A small image diffusion model, trained from scratch.
Training: 16500 steps, batches of 128.
Data: trained on photos with spoken descriptions (Open Images, Localized Narratives), 203450 training examples, 10.4 epochs.
Rows from block 10, named by matrix and row number. Each number is 128 + 32 x the weight over the matrix's rms, rounded and kept within 0 to 255. All counts start at 0. Numbers have three digits each.
# convs0: first 3x3 conv (model.decb.0.0.convs.0.weight, 96x192x3x3, standardized in use), inputs 168-179, a 3x3 kernel for each
convs0.0:131137162100142088153184161120060154130251105073128096110128090121029131120145161138159093170214120119102102132151122101122095116140109145147142159170118083077095101052126084129107097071104115109152143163163116143126129105098113120118147123162155134129124120135130117107133125159184106145166173185122113101052062103133062104
convs0.1:098125130097131102117090070109125161135209150052255155165082151141035152122130167119109085138090121152193138113140131101146118128110145140110127149088153100112101143122154146099153101147110162089123134038115127169114128212098120255115132000123145146116132181134113091073115138126181112137116148161125107097148116097106093100
convs0.2:118090152155111148150131131184172142172075135102171172126130125160212124115125136107165102156255121167170142134061076145019000137180196137090134121088101167175167145135165134126150150133121154096146180119032161073183127063179090022249166132114145149160173147149152125139096135095083163106137158122125086120103130126148148140
convs0.3:117085133111009080156083120129130161159124131135126115092084061145255183172199158174085129113122169115122168109127101182124106120151104129144113168183111088089119107124125123096136166169145114091113096131163097191151142102146032178117150111130148104116035166125118143107133150127136122140159044110154110098069221111095118132
convs0.4:146085113088093089091086105085092124109063137099011087098132107125244161153099121158147158141213160127121125119154147097111135175152119153131123119089102151153136130123104143157156161188130118202153138171121119132112125094097075000073146232138127065128105083124089124124142084179176163190117107148118149145139146142106096118
convs0.5:132195218074143255141133125147161121135092118107133173103126127130157138146146171080150165108248196137129104147126134127109174142114092121132109122164166176147122107102103118150109070142165093123182126068111103142134107099125213169000046143140136153112116151179129189144089130138147186086054117128145075140068135151141167097
convs0.6:111088136086103130156115152139172097193255123103122157090092129159240078141164119131122122125221098152171098141119148156090074150136111162152141147136143132150161152121128146093150125100131136119155145130024183123094134153138005000190131081155133135115110123109131126138183174128141113110107128159159124118188152115143120143
convs0.7:099069109081092077132098123186250176188243194120045094116172138143124156120179128130158131106150172129142158121131104177165005167169116146115111121191112133110108084060071090137083137106113119169089174255082130225100101061116117000118142127155137140107130143100100171126126118115139203116156170118129137114162127126141158117
convs0.8:107126112080112162151141153136121118118130132139161112120134114061135095131120111064056192105070170106139134134204112092155095120092091085074078087063089112080102171234153192209153188188158082115066088108107123067085111129097154170134135154181127131122081213118123112105149172201134027191230126162184065103101099128103074157
convs0.9:102150131123174158113110139164063075128105167156147169127144127141146058081080133125040070152040069164087099143161186048117255103074192157130109134152169161162149114180145138118132112169140056081191040000169132090166179203069144255128052069077106118123066130040067111080138119162131130193134151146107119141094129159134138156
convs0.10:135174163126187168095112100124115124123158115080138150140156112130017114152078147164129153075061025153082090145096143103122101113128103183194157147172159149205163124155151130244158058180109150149128137135109117144155106125126140092115098108101153210191165207194183199173101107106065017063101040084113112070133167090076122069
convs0.11:103125123141124132147133130075101174083110112135129135146156113131117106106134151100169148073097193131142164137106125106092094086135118172176136178180111142157147136121117169203074202153080142083110093015171097067127136143119180187092147147145112139122111098164170185144151127094104172099107164127098152169143159173132144118
convs0.12:095169174145249146187160141081144176171225090094141093130099081114013110087094127113102088093150143138149100072138078134162209176172176106118105075095110100102127145162197150145169177198148157173162132120196153123178151110167132189157189105077135148128129197199153205125053036097086140124118148017136110147139104189167179161
convs0.13:144138170108220204145195110186142107201178161048145149100172092097124059074181133093172135093113093222152068128069079132178085136136113088105154177152127134160133121140115116199112081137192092064208116104131184219154117137114154106083098153181162155206135155153103092157135228141184199038086105171118131115092140146110138048
convs0.14:109134130077072056093092070154134097125124086167103124143136136167217167157164157157138167151119139139086108138107100109155087131136114125094094136185140108096120114112099104191120109102146104065139127077144149170143124148114133195109100109118132153128156186101128114120128108139137126112123105129076156130114179140108126118
convs0.15:141118094160211111106165111108172169172129097097065153106118109163123151176150148132055119140074216150136124114086131094114118112116127174137139144123132114132127117135093145139080133134122108116127102089077174116160108147113127255143120149148139155146100195141109144091110100080115172128116137094138094103068102167146120142
convs0.16:116100105109104148138158124130121167138172162116111127085138132155254175110131140170132132150107059166101137096136125091151143111109154124116114100128132099110115115168113129221139132134109135136080141119064160110115126135135111105134138121099119131110132141119113092104111100125095121120126102132111071062124149091122113113
convs0.17:109176130145189168084118107119159192139128149092113137186076073113036121103137121160120096132136109119080054094146123158162147141045093101075092137194135090109143121107182107046145169125187127137134133146143144120102098118145110109139108192150088099051010108136066137175095106081088194096065150091144105128134092132138113114
convs0.18:132166115121127141127156147132121123128228170135111160115150087154198178136205114101072121028104122136135137151125086118096179148158124072168152186134062102077153077143058145062094138083108114116070062201156079131090119141115111044062135092141114124150081255145080120143111102115065047116086069101127111077084191165151103133
convs0.19:116169139150142134112149140110167127109124108130124093111142133111150147135136124136132137160133138097062098164136148222144192244115136124171134106132126085171143142083127089086105143045095118092097098060109131081090105128106127094103102158124120119125095094103102135126155176142203190142202212184133179109000049105240247187
convs0.20:139119153101080095119090129122151116177194180123177140148125136142048138156167164141095142124135151131162153144127110115108118136120146140128141101113101129119141098149112111255161046134065103117100108171104114155098127122135129099130136144147127158120128157126124159133133097156117091127134134170128150134142209145125120102
convs0.21:119129155133133103128123120135128141140180132094167138169255174152101114117133127136169168127114146109146110179181111094141138134160107114183153131083119123097108101009121111255115148214134181167068140180134126165141170151146153141173140136165172130149114086102153114127085108092096114144120140132144119117082181136106055123
convs0.22:117170127149149126156170167077112123119099121105131136149110133148176128145093095137112090134186168082127111121131114125117124120118098149142127116066073140126116144142131134170109099140120148126153117110120156117170140133139112192128149122143131144115130160126138085131165146172108162137099127094159131136136071117166136162
convs0.23:115099145123233079184143194102116105115164127122106098144102107197083127184135125154143176094122098139107152117115132161181055097133139127091113115083076166148149140127174072161149132117116186106125156186105134087124116122129140110144138110129071142087086255116058162125154141110157107101142135094090039117118072114072061133
convs0.24:128109115131125109150134149114104119147090081152192138164118126152102113134140131114130123122126154148120135125100116125190085090119097149141170126100101137133152136109103053085069092097098119126132142133123153117080127115134094123116130107140119078107099149123140130129151154152163181163129135158147123134104120137126142141
convs0.25:130177108091141095120131127136174136108147142170155118129147131144141171118133075138103121128111129161128110102050148089057154120084114147115123104098089085082096110088089135255130116109114140149144121201174120187147136114147127083129139145192142172161185210170144172145145155160166081144200125127125134108112135078133075109
convs0.26:179073133097149087128139173065145126135112109067131147100108114188147203179176173127106136092131082115103088099041124091143100146135109151144117095120140095133124093172147192086145125072124129095135084135117113143115129112084098017148080062084131061084091164141118168161128131134120142132136172169135155120131128143138106134
convs0.27:104139136130041096161100147088097156159000067151130078117102131122184162105101079176159159144134128164124169140134136147155134098148143126134113127110156152167155105159114131118078158066076108151086157117132119089134130133124138255140146146107106133148105086072142092100114120119124208159139168101144127120120148165146164176
convs0.28:147153127123142133123118119139172126102133092141143171160173119125158113086162127088142143161193146084088021153132105137130102115139103138105158125143137130179133116155142166119175123141152098102121142135137136124122133137125105110101106123160122148153131134144119124108150109153073104093133247148144250170000000010100155143
convs0.29:154191127135148151134126165147139130079092119166135138104085156118095104125126140074091074085132057125091068056106146134130082141137090100029083124153140109142106144139101138169108101162099089147148134100117098112098110067104150173154103102118119163122159224188117112098063000085097075068110049038102126158105076134127061123
convs0.30:121181180100255167156137137144128144075224126155118096130201141118135102099154119140207130180255143169143148114029165152095141110190131121145134068141206105157160096139125129091174067103089112130096123112129085112138083227080243112086102124175117161133120170110147175158099058083066100112112175096082125143115114129104125158
convs0.31:119130118159138176153111150113168148140226149122151106106129141060072082095146130127151128158255090135157109125158147114000134152000109139166196225161044121165156129141133113183180102164136144102150141000054157124109101158084056255145136111123130134145107191102125145121129143125138161029091173118070136136080165192127166092
convs0.32:072072082097093076097076080157218155105184158111149141091075110075077095119077087120130158114097143147163150074090102092080079127102079176132130185208148141171127083073141120154130125123138106147142140191110128142077134092139145141143152132152115054083098076101086065066115109115127185098106158109111128160169151140118140121
convs0.33:101098142108138095118074115111115106120120124121122125145185131238193224117220147119149133169169161153113135162210133206236057166232132119100101089252105110072097128135125125098113157186189158147121167208070143157104152121151093010145096115119122106138118103138145157142129107154133255107091151124117129179157101108109120137
convs0.34:185137123130179164117190164147046058082197164159092093152164099143097138123148180073143151118176099122106065134116110127129114102119113119106068080065038104131110150180145186176134123168113153135103109152156089157129066108164171043049073159159185149100123150113141117160099127120093149022121129106154091114080070145146141058
convs0.35:120127130111136096126105152092089127126081091155062107127099123097100162139152117127123129090185104117116116122037103158124101169148140164099144116073115153120111127199120162122130154103101145056112108152116145148137120140145151000118131118116131188163159201149136103116144123174175204156153142125110109110147126090176094124
convs0.36:131145128154194125159127146118136122147106121136120147105100112133124115099117129121110102061034070098130124071098098135154100079075117100095045086134104044091113177136164105112120165119153135161131163138101070092137143126130159164128179176190135130120115116101145134097134186161114187073115150130081073114149023092085123169
convs0.37:137117113104174147120136087131089117098061138112122132133117143223117143101116118132170184118000091157118132171200162236255165148255161096056046100181166133044126168128110131130132163086146151139148132230137136157129168123152137111140130115155120159132134099078141121151115142122131203177125132162131095107255033036134107136
convs0.38:130121150107115094112132131126147144123155170166181148145147122152198162145137139131120114140101100118129139103089121131156131135115154145115154102092119130132147112148065144231110110108066131119121119118096145107118133143122167215172137154147135108151123132128141128167141142121139255124148169129135094157145091101194140182
convs0.39:120091132135183157127207140107131132127121133118094159086164100089255124081172140145125129160147125115103113138145138102120115124095121152189143123227170099157114116116133088136136079099124133119158175118119169136078145146147126072094123132133130070114138026073149068172131114142096099123062115092165221174147196115121120106
convs0.40:128097136125119134126147121123109126131124116131129134115168135158255216116178134117149116128114129135125129154131151142198172129167167141147151109103127148154156108088106097134106105118109108122123127113069099074099123126112109096104107117122121116122124137125119099094107120108136210146110107132094049121041000010126078125
convs0.41:185130148115030130114150143100063144142087092147136136143153095130255098124100141124132122095094160119136149152128128134112136106125122136131121097178144128127143108076127088188105100089094135131138132021171156170160125163113094126133130123165156132160121000122150135159135101162142141117106131167134144146147106105138163112
convs0.42:136134168111186163122144140123101138139090153132132173130180134168068077139148152198164135246129077185116096130142104069036118119094153086082090147150152130108123109113104120141142134107130178160107146062098138147175081120141066255156118165097154118133093150141129142121112146116140144106133154109195157150164125096171167156
convs0.43:122137141089131112072100087152129126161105103172151169128169170077243186101085121138130146147134124139151106139083136176128099154158132150177162162169143172178145125185170136179154160147202125160151092104147116118101127145108153066067156129135117065058097056106131107129128111077073182165098165112167127170193204138116146096
convs0.44:102115119129177115104108136114148115120198107122026124183135166164255117139106110141165154158163137126125130091108137106115139131111142108153115124200165113103107150136150125055134161116143137158132188028143135132127130133113118186106125141134106108109105142098105138121134134146128201175128138146104110129158128128149181177
convs0.45:179058057222036088087163166051105118121089091099135137082052080101164153129142121160151127157151159086089101126132114137085107131094097168181140168143157127112100150146157130084126113080057120121115168057057094134179133116130120116089105143155171095068255129000109119092172172221155083106160102170134216183099125166099126136
convs0.46:108148144149149145229180125165156144081104154116160141143182134125113133147113163089100099063217093097089149169178093203152161112155125145100084129129123127114089115097115121064100085167101130212096119232195075116119166091138140080131163145128148139114104188142127106166108070124146134133156110129114125156123200130084108155
convs0.47:135255150153100114156064121144135116165155140132156131070067108102136166068077107080141074113131095111057091084121087147185135163147098055133105115119118194194145129122159126119122085146091127153167088180150089060064122040155178186158162244147120176128142229158135051083128120145173143165135092115102066122103097120134080143
convs0.48:132148118119148131090135121136213148097002054146225135127068120063026137099034107107086129118100065131066065143142137110157125119121132106095154102097082125101094091126112117098103123139121063197122137219164144235116104085141074063167062083163131093087129084089128120163090119133164165182163153144143113164115112100107103106
convs0.49:092120082110101108124046115145185176143113124115124126171113163159014162175178175131115128124151119095080070111152086118100105091072074102083110062039092087076110150175116156117148109134085130154100072137124061089119160152170162197179146156156073126101131215147168187139087082085100109111084114100178157173094111125139123129
convs0.50:143127108137150126138118131068085122140089098135194164101121157084094115101089166171136136146125109136106122136135185152134119099143102142144141102127124120118115114128116119146098109122081141143082136146089075103107095144134108183141173127162176150157136137116124102165114093076158159124173150109168133122112082116145091107
convs0.51:129158133127125147110134128117093118152031132110131117126131126127207094134124124086133131056182032121143135156163092130086083122159107166208151127106117116140105161176175078085119123149106142140115122248148103148144128144135110127140128119140129107107080085122125098101146169101187192211170192181111129127101210131128156166
convs0.52:145137116124062139084073078126125132128100108096111135104096106129255161140135109119121107134099112097104120122129167117084079143094106133124153132153151130144115145113152179160168118167170090072096129178149105079182118090134167248130081127127124126114118077096156132112117112126150146130121106129129140128133098137142175135
convs0.53:110130158107143197111143150136162157133199108100133135103128134116080149097095134162137097114100138142139151137078148078102087141119125101111113203168138132140189084078088128123060086129109153081090089068113117093105114135130081156181118148148103142137116131157039096126140144134102119126092139155132143138152131180136195178
convs0.54:115126131104128103130080087131050105084202167146125098131127117101000148144123149138189171194239173146159153140113109136121093122101065121136134168139124092118104148100117104255132158143137160131120140103120168140157095101122103155103089124102109095119115114110101103137128090115104116107087083098148122148118170151132112114
convs0.55:098061091090083078062085082145167109122145119143125115112121121167181174111102097101122175117154149110078160109113131143137138145113117178113152138062130152093147097091110101142162110102157159141137157155145173054116130111111128076132166127125101130136121117135115122123133146173165131247116136159091181140144246171129102109
convs0.56:124191129144255109181112106168137128148138138146154137124152150122033152108174138091092133127192178116165151106146109114092084131133132123178148132108138153173116171126092149055119067118111088152085132136057117062107133072156156171104172138139103117161052255165105082127085199142113161168119151047114098166050098196117127137
convs0.57:114082101157102119155111135133137137145071079150129161116123095086104043093107111139118131086090131174133154147159122107155131071130117079092066134149152120116118151116127121112051074062063143157162098130127116158149130140133115220135128148129127118118130138155108121130144196153112167123149169124119129097127167136082100101
convs0.58:130083108167188164173170157113074152124142153124103120156169130081109077095137125134124113103147075119167116106162092068123147121131133068063038125168145126104110163111167103023083127080149112113089095099104133133102117137161052132157124124122150180148159191134128157118127145132138234158096128094111127092088148122100098093
convs0.59:112155098132225148111199135110089116056000058114017093155132138111048132118129152136125129146118139121108111141153142054084097080118115124148112161194180156184173116112103130132191121165168096161159094124104115171107126087095075087098110118141142152169101154171097107104127125099100087120137165156129087135161176153113157141
convs0.60:139180156147159125094085131080078106173224127166042166151131159147171133139154111145150187139128110169088162133136154133143147131123178154150125123103073095129135156125155085181118130137154126136094118203149124147148157101132141092127161255141024086135051104084087082068168152201104105173178116167141115074084099058153090130
convs0.61:162165145236255209164220171145131164162155135115101136067064098110000139112098107144109127077066133083101110217160136129160192088208156127110126104118122149118128157161136084119148128115136072140139104183141113162146132178116146167110156107154131101091117197068121207133085083069116103117078060151124117121132096158107112117
convs0.62:127124110174108124123078098154138147173151101138141126139148132130155114099123148139150149132135191109144100104124114090136107091104098133175166075209183085119126111107123088175130134151166088101159123054140166117134141126130182143094134125126125129148185097145118121113125094138100045029132116107097165136120193166097137100
convs0.63:095146154183222091138153139139168151145146132118139099118090135149104102160155106142167143243234101107127104108148150091163134123081132104124172182138128128157152159157119090073118169105129128071125060008171097091152168121131072109255131110161118170138124135140155118125157154090107163130106167047121129141186137110093118124
convs0.64:072096072083128058128117091116135127044074089117110121071126108200255195148217141158145146169170128131128077105153161126142121089134156116129111174252221135201150101118164112074111132123148080142113124139147118149125108128137121121109134111128114154124138156156150177149131092144159217153130186114076081094150154148064125126
convs0.65:113150173055162255179166172141116100018103191131071147078125160066114064147137146162183169187205111137161082137129101152149126132115119106146138170183068138180138139143080108110092131118175103116127078142149155163133167132096157142113217148110101098165132137183085099146122186032120134102065142148147152164185210145142163146
convs0.66:109164137040146228121061127153141144149185138117137159151119085134143017115136111146150110115182126134133084137118149141143120158104109129131154135152083132129132149141134087137112109097121100130146075094163146067103068176184135015188200100053086165140123090201150151170118144107175158158187113121121089136089167161068121139
convs0.67:148126090157184115121111120069055107155103113110114120126082142103078107114129142109060077096069054072061092091138111131163169100122137099061076126122118073081078168183164094093101100085097071153108119142130122146123129109167090088122098105108128154122197206141123133100179126165147068142134123145137123109060032091093094106
convs0.68:123237163173221175156129137149187102102089120135127145088097072089044133111087119113142152131159099131116079132135156130114141137126136129117106130139111134130112125163113143180150153135104110125108128124120113106143158141152158172123148088079056139138048181126087129070129136131130175174136128104141137130165145138129154116
convs0.69:131157125160202147082098078134155159151158162167145155152175112215237177185152147157157118171188153145126125134125163133151132136160109195209182170156128213203188161091151130146180135139161074092115072124094062089086146131143140117168148146132050126096108034077180134142117116134098114070117126048108139133157087147139136100
convs0.70:097043094060000006082084062112111129086125097123074098110133121185255161149136111110075138082092108089119054125133141134142125122112140143097144137146141141126163159109164129114127110103152133107099140075111072169117129095116137119140122216126137120126099051084123076079168093139140093158147087182118147058099134110088110071
convs0.71:147114143133135125150121136151139127132143127096131135138141122167153159130110105090122138096085135126082099159154133128107116114126138137119167137100120129109129089065099051030032052052070136075110123108097110129092129122123147201114136132131101094124093143131138113111158141133182155147135102153162090171142120169152128147
convs0.72:146110141129104129156114151156174155105130142133119129146172097123168122096141130096089094130171112103105105131096122158108095184139147168130115104101062149130129123090123098083090158089099056095108086175178099123142139121156172079135118117131124160137141197150123156118151126128121104091136090093134123099114183140128140169
convs0.73:118117128102085099141119099129120129146148117140113138152170146154212149070139097149124085171142170111117097145132104144127119173136109165175152118132112160153173127128130146191145137177132040074083054070122117062116117153114122142126141179110132173152128152225193176165105158162044017028104094095149166092177202143113166079
convs0.74:123159127147182178117120120148161136131161108110183143140131109169232181155210181118157159024105000136136090131170123194189255179146173071068078128129139102151104115121146072044075126043112143086103103004142107025091130138123145171176136122146095135106096176108135135144072108073122164091085175045120082097039240076141099087
convs0.75:156124140138121088153087118131115112181255147125167099129078118164120113154192134166092165099071155125082146119140086158085079117049159101091134165226158163118145122107139124186103123176105136167124150095092135167091159064155136201103112158100088135138120110090142125128135058202149115210123016136140110191100032080133076144
convs0.76:200184149173216118137185129158150151135187101072185137166141113255196090132123136186166109204176164147150156121133070109183111110118131153119134136110190147151110121143134163133112120138141101163068028098116113135153121190146098151133096156153100092095083143143151235167109088097145078113082103127143129159106087155104067115
convs0.77:112133154144191144175130130152124117119197149160173122102090105116061084078168109126136207145160215148172128113127154191241178110097078179139117016135190171147043131152176113184183087158142099073101097108197115147134150183048196105065096072162097170131089144118109078125097148154108141138124170097136178161204142173134187159
convs0.78:118076153096147098140145133152195137144171124128086082126113172127201126139127153093152181112255119162151121177134140187147028129150126193156138112042104148088084161187090137141139147140139177189180150213110154143134139033116141081141135135176143085178094200099132144146111131149112081127158101096134135112130150142150158093
convs0.79:121110123150139056138153147185048081119217213215089119172229141052134175158188143084153081199122081143096107189151171141077131083163125064047075148164170112148111136065067165171193142168136144216168165105125142097110107173086077113144106158123146181177204216088150211158100156118106170147112221136116189161125156111101146122
convs0.80:102131131119143164107089126159128133107101056147122159086129123135142104077156146156179132059136090059176100108108132089155140174130114111128105173163197155204177156140107132128185139139175111100188112100104142116145113111137155088138131148142121100121228192193073094093112200133102158134183255138118147176215255227085118067
convs0.81:121101121088134106090134119087063093166172147108125143146097143136136154123129139104097113106171129087141131112092121127148140147174139130148151136163183140096094129104144107135168154163187101128136102118131118193135130169175132031058132083107152138145118092105134165107141079125106109073157121139143123143132120132121136146
convs0.82:157148131081136148109124151225138107078255221153070089125033088096074079101054072091080114049076082098117107126180095169162124118104129112073078119159129136111115135089147114145137111150144109155166125137156151138141121096113203083155144152127191162143130107091103076135147159102139093162097112128123174087115134107161113086
convs0.83:132119103066090064182158183111153145177202177096100120141187100195200143130153137152142124085061074190179187162137137147143154119096139135116103128142127116134131164151122218208183112094093141089096181117175151142128127124144131116110135174139126099117093051090163171209111150079091043059098105119119120142039000032161198158
convs0.84:109111103139042083158166138130109154142131143111130122167126126140097104132101129127139142158124152127112102126136091116155114142161079112093112104094113076131121126141137111092082134078033127144110149083041129093074145138131130120199131152216120149119137142139113131112152146129128172151142147121135118109112122111155160175
convs0.85:114150147187199122115142150159157141138179172127154045120154142115068109125153127139095118255183118109110150208180158149136089189097141120144092136158101165135077083142111108187169122083030139122101145164022135136179139144132048145182120081054121117143125173093107147117127165131115094162085126127120091070127125115078112132
convs0.86:134146168094091105104103085117084090135128086105100102099132129164163115140165171089128103096145049077115049117117144123045195145033177134160145120147138110097070128147154117199159103100127086105124118089232127069150167106169124027139162096169109143106123161117136161146089175121143249159120186103110127087140255176116114027
convs0.87:161135142137231129168084115088158133171078074126188161085136157119022147096108121093082082170199168126202187130126168150150089161104078093138150062074148130072058124163125151179179115208133136085124124101160100186099140118075098255196155067132125155171184156146155186149150158125137168110132122069146129128143107150089167107
convs0.88:172115169127136166133097145140149155113172137142167146139092128112124150139126153098116155160076111150088100163137139131099069104152134167092149149142125100074110136173138153182147136123165129061124136079123147188205106158133091242176114085096136137119155137128123115127131130101129140100148063134107073077121115088099109118
convs0.89:108151095094196119105015082159099168103132115150164122155103140153166125121207172124107090103069087164094122139111142139137139135124158132195115169158151092143133115097088149187100133159120120114133193215128182103104090157073109255111083049111130133107152255154110154111123138150145142153141142156105150109124135085096184126
convs0.90:131198105117255166072147114132216072009155194145152091081118129101139103107168120121132134181171110106182096116142103149122071137152114095138108131126152112137097100153105088108113102108151119095075193159068141154179139119128142143128121113119104143132170248130099137181145130163061108205143207128076124176189172122104128129
convs0.91:142136145106153120136186150156129131094153072161177213086087066113121116138139154092129080092149069045063024112111149123109198095076193130194158124153125173179142198169184141221115138144090115122128131137178078067160133107148138131149146099159150126122125109125139149145132204146153220112077145077081146115119178115114118063
convs0.92:111187126145194094108070076156205127102171117148191202144137071185094151112110129107092166084074154185125143097120147200116036160114118114059073098144106163150137100090121118255167087156106143193117207218131161129123138087144083028190125125154132106117093126132101122110066068102122191107157170096125119144130066125125046132
convs0.93:172141154235196158138122136104100118167176139128177166135144117086082063109171121118159156066168189068141106123157115140218122129118118150128114085135058165160114122129145112092101141125147096129112094209162089143127128119122201017078154134153130145152150132129118119064104087094128169131135142129116143116152202138166228188
convs0.94:188117115120067088126129112098115137146127166148151145137139172063149087106175087133177107175203170143172111138136112115141130152128125129145142156180167193206136146142108106140150136134119104103155075105120073108163121092119156118115110139154143171095165218107086097063175165103145163020252233131110131083180245138044142083
convs0.95:123127117071130103084087160131113134157213131102113193127178144156255122132137103134073147072121114092126071097221082135072121179038127140148110157139121189173162094081123121188138134124174142212116104052127098100119086130136177095080166190083098047095158062088145161160103169115155252110146129052163180132116139127163146097