config = dict(
    arch='unet',
    horizontal_flip=True,
    activation='relu',
    weight_standardization=True,
    upsampling='nearest_conv',
    optimizer='adamw',
    lr=0.0023,
    cautious_weight_decay=True,
    steps=16500,
    final_lr_fraction=0,
    warmup_steps=490,
)
Rows from block 10 of a small image diffusion model, named by matrix and row number. Rows with one number belong to one channel. Each number is 128 + 24 x the weight over its row's rms, rounded and kept within 0 to 255. All counts start at 0. Numbers have three digits each. After the name is the row's rms in percent of the matrix's.
After each channel's rows are labels from the 100 images, of 14976 (inputs lightly noised), where the channel reaches its highest value: "colour at peak" is the nearest of a few named colours to the mean colour under the peak. Only what is clearly more common there than usual is listed. The data: photos with spoken descriptions (Open Images, Localized Narratives). In brackets: how many of the 100.
# convs0: first 3x3 conv (model.decb.0.0.convs.0.weight, 96x192x3x3, standardized in use, each kernel summed), inputs 64-127
# convs1: second 3x3 conv (model.decb.0.0.convs.1.weight, 96x96x3x3, standardized in use, transposed, each kernel summed), outputs 48-95

convs0.52 107:152120113159150135156135126148136105110090133112127103127107127119085123118222123140138153129099150142113134158115124168101084122110094117108138134136121255153134125117124128129091109178165125
convs1.52 090:144099113112103163139127145132147128208144135150123133135121150083139164112125142119124145151059119133136130124083158167167131140145116117113157
colour at peak: pink (35); white (32)

convs0.20 081:114137114132126112119123127131124109122107139116126127118124135130124131131110104134120117118115130162126173142134133130176134125115115156171164166111087132132044121094142044116122125156127177
convs1.20 110:169162067118150124127151144152140120108094140123142109122099108113121157126114128136079163095131110109093156130132146113129129148142099089138110
colour at peak: purple (34)

convs0.54 108:105106128104087115131109115101128116127108115113116097115118107145114130115117133135089105132125170140138135084191113173141115151178142145154149188120083142090116143125094121102131123182165139
convs1.54 088:112167067135119197159122107144132129152138145134117115108124084132140097113105110122141107178071137119131119098113071147122166124128139146138111
colour at peak: blue (36); purple (32)

convs0.77 103:136069128114130151096110145168155105161137089104100106154115114152104150136118112169124137139092142122119088138161140174113127094157075151139125117144133146134130115121108152135084138204066153
convs1.77 078:140128106124130100157136121057160072133128156073101145126118111091141137147134136121121132133110140103129121115123184120150128156095069120103098
colour at peak: grey (72)

convs0.4 089:148142134130135143149133141106121148151130120114119136125108152157133122129144127134091133135137122148102121088153125148137173139134099114135097075168145079148166130174089149120101162154072114
convs1.4 079:080146118138112076176124083084115109149135179121117143124158138107169133149100125129155129130105120086125122169109145132116103093126160163170136
colour at peak: white (35); pink (27)

convs0.9 103:115138145134126147111135119127137144119125147142082145099140123110139141115112122101095132110144155117154144204108150131102027140140174093158153166110130122126105111060163139106144052103097170
convs1.9 095:111125093115112187131144174155142130125157122136103118161124158120109117138113127114122104150101139133155139121137150115079086132142153093105126
colour at peak: orange (37); red (29)

convs0.23 082:117145155138115139126157118132168110139123110130108114119111139140150136121108140130111194135111127141123045131115162111093136065136177094081109074105105168157148120126127117176127131104174144
convs1.23 098:133189141103135109109136119148123131120109132134119137110126155100125124122149120109116119117163129148154159105083192127166137120146089116101164
colour at peak: brown (64)

convs0.58 098:122132102099130108125144123149142112130118142132132148128133140121152127146137166148143172130136167154129110159123136145129148117129077173118115126097124068163147155143101109137099151055087147
convs1.58 114:152134167073145138089119142148107134134135082153131167138130122159110132134111110159144111135162113101114118161122080132129079129138142117119107
colour at peak: green (40)

convs0.69 125:142147116140133119129133139161121114103105129140130124125156104113116118123167103104146114120117120095135151130126120130113130117099057161140128105113104083119146122103125138137038137158071094
convs1.69 105:151127122160144167132129122141160113113138184086121117134145113138120129131139142142156116125107119091088109095117190144121137147147114141146165
colour at peak: white (87)

convs0.68 126:121143124106134120140156133151103135111103164124122145112092132144140132131124103124137096135136140114128122115161111078154130118111151153179130131078134145139148125139104123096100110089104152
convs1.68 120:107141147142115148090130165149134134131107096159153130134125146140135164111164089113099138138145137144125148156135104101131110163209137125096137
colour at peak: grey (63)

convs0.27 076:144105124109115134106124117123130107136119143119147156142137139109127132105116139138147149108121110151161116185125126130122085158129135088109151085156099146125172060131148133146136119126139117
convs1.27 081:152127105156171143145097121136147144145121136107126126132122149089130137109152175106110172113146108113108089142153083128146153131175167119124122
colour at peak: white (27)

convs0.64 111:154126143154151124146131123150100103117130134126131137133127130109140111137161138122129136111139183074148160168111092166092092123109116074110190133144104097115125100156101122133126109091141126
convs1.64 123:119078142100110144104133144136132118138137101117155157148092136141120154165115113104141119120124113111127114136110131106091158185130139109091157
colour at peak: yellow (28)

convs0.53 080:119143122128121126141145132128128100152115122143129114161137130153122138161125139163129122155138122128137102166145107139165167074092075177129111116074099132099105139127132119139126101147084122
convs1.53 082:102125139132100087136135126133144116114158128087115123101133138089094171164144127140167137137239119132095113116126156158139109116163110114152116
colour at peak: pink (31)

convs0.32 134:166129139108143144130130140149138138142133130133134115136141128163125132140111135151136130141134085140088112089115120152101103148126127127119148156111110176146176068094137113130127124151151155
convs1.32 125:102116134106105217099093158099136138147152130144133125189144105131127073100125106107154083122135141129126146127140083156106103150150098130119078
colour at peak: red (25)

convs0.60 115:117164110107125122136101124149107116104117173127124113121083113095105137128114116129121139125100107074135180173107139115144100153107114149076137084123145156196149100117220159072100167140091152
convs1.60 105:105110084136133147123099084140124137121089090133148116122131119109139130106144131095087102123134095081137171101145129140151085168127098123147130
colour at peak: pink (33)

convs0.29 107:160124142137165169140122132137075116136126129117123115144108153127133151124127120122154133139135146157137133131088113128114142145107105114147076127128138093119139161114157113140161115161154117
convs1.29 120:078133135115138090167122141126113101123169149168116054110149156188136137094152189100154161137152147153128139151177145118163139134119134148136122
colour at peak: black (32)

convs0.76 099:136119139098154152166145091104131105149115146147104113123150145138129155152128077108122139110118146145105116094134143100113110080051151159121102129034081127096097176083121123119096142164079121
convs1.76 104:131174167119134114114127175137166125114104065112101122108131101128119140138083118115131149157154137108158124130163171133131142129104141112114125
colour at peak: grey (62)

convs0.73 121:153127143125162152130111132113128120144139134086154178148208145146122122153114129145135128116123125140124163112113158108129113154133139115141105129151127134095140101124173151148121126110060123
convs1.73 115:147065133139157141111098105126100102145117164074146140139087121138112102102122139128109116140111114108122118152105119152152111121110126170143092
colour at peak: grey (66)

convs0.81 096:127115152136089140126200153114144145180185184185114146147138163159141138132171148165081169176175128105093113135124141132118117131123150102110066133089138087076157101119102142159117111133130085
convs1.81 095:134147125107119115111167168142173140140119128129101157123115153152137133148160125121141107056086114193142146165120123114102136163109149112124094
colour at peak: pink (32)

convs0.44 077:138137121141134118138111122134118114102115134127109117118126102127119126121132130109127119135128178132104100179128103121113132155136133171134119136167180166138132109049175081114143133138098107
convs1.44 088:096126145144134184106163151138148120116158134116078137172115128151123107128121124126107108151106115144127181150163121105070158120089124119133140
colour at peak: cyan (31); green (26)

convs0.15 081:116145114126127122130141138122141086128113151107114146122111130141112148111148114131138153123130104145118115166142109171153143096122159097142092131140135193145142135155093117155103128139122099
convs1.15 095:166119149074096151150132161143117116182117116124140136121123140129135141143132132073126094145136146139192099129110135128168123108124139179105146
colour at peak: pink (29); white (25)

convs0.16 092:137114146111116142131119118133150121135121119120119122120141131130143137121103143111139125125121132181094029147107139126101165166139120168161150000142151088155170114176124097058193117136148141
convs1.16 132:134086152132119115174156150122101114138169127155120129115138156112113078160125142116155104176122166117154132109095104128136143109108121141165119
colour at peak: black (88)

convs0.25 110:132134122130128125138137154147156120132129155126138101133129131143128127144147106140135117138126130124035137157108102082118177120110033207113125101129153114153112182131156114125103148143121127
convs1.25 120:113129103112146184079115141140150093119095070156151097117183140153094136115070131114113156096114091146155115123145124162164165171133137102156146
colour at peak: purple (42)

convs0.17 114:085136114159098103134149108114113131121098137126132103124102123097134125143124102087119107112104143122138134125120153162097134124107139144137168135123135114120104166131188179103138138156109113
convs1.17 099:108141154102142147149119114126118129129163113110105121105125099092128133120089100088116106098105139136147148081155108130083167146088140147096160
colour at peak: cyan (38)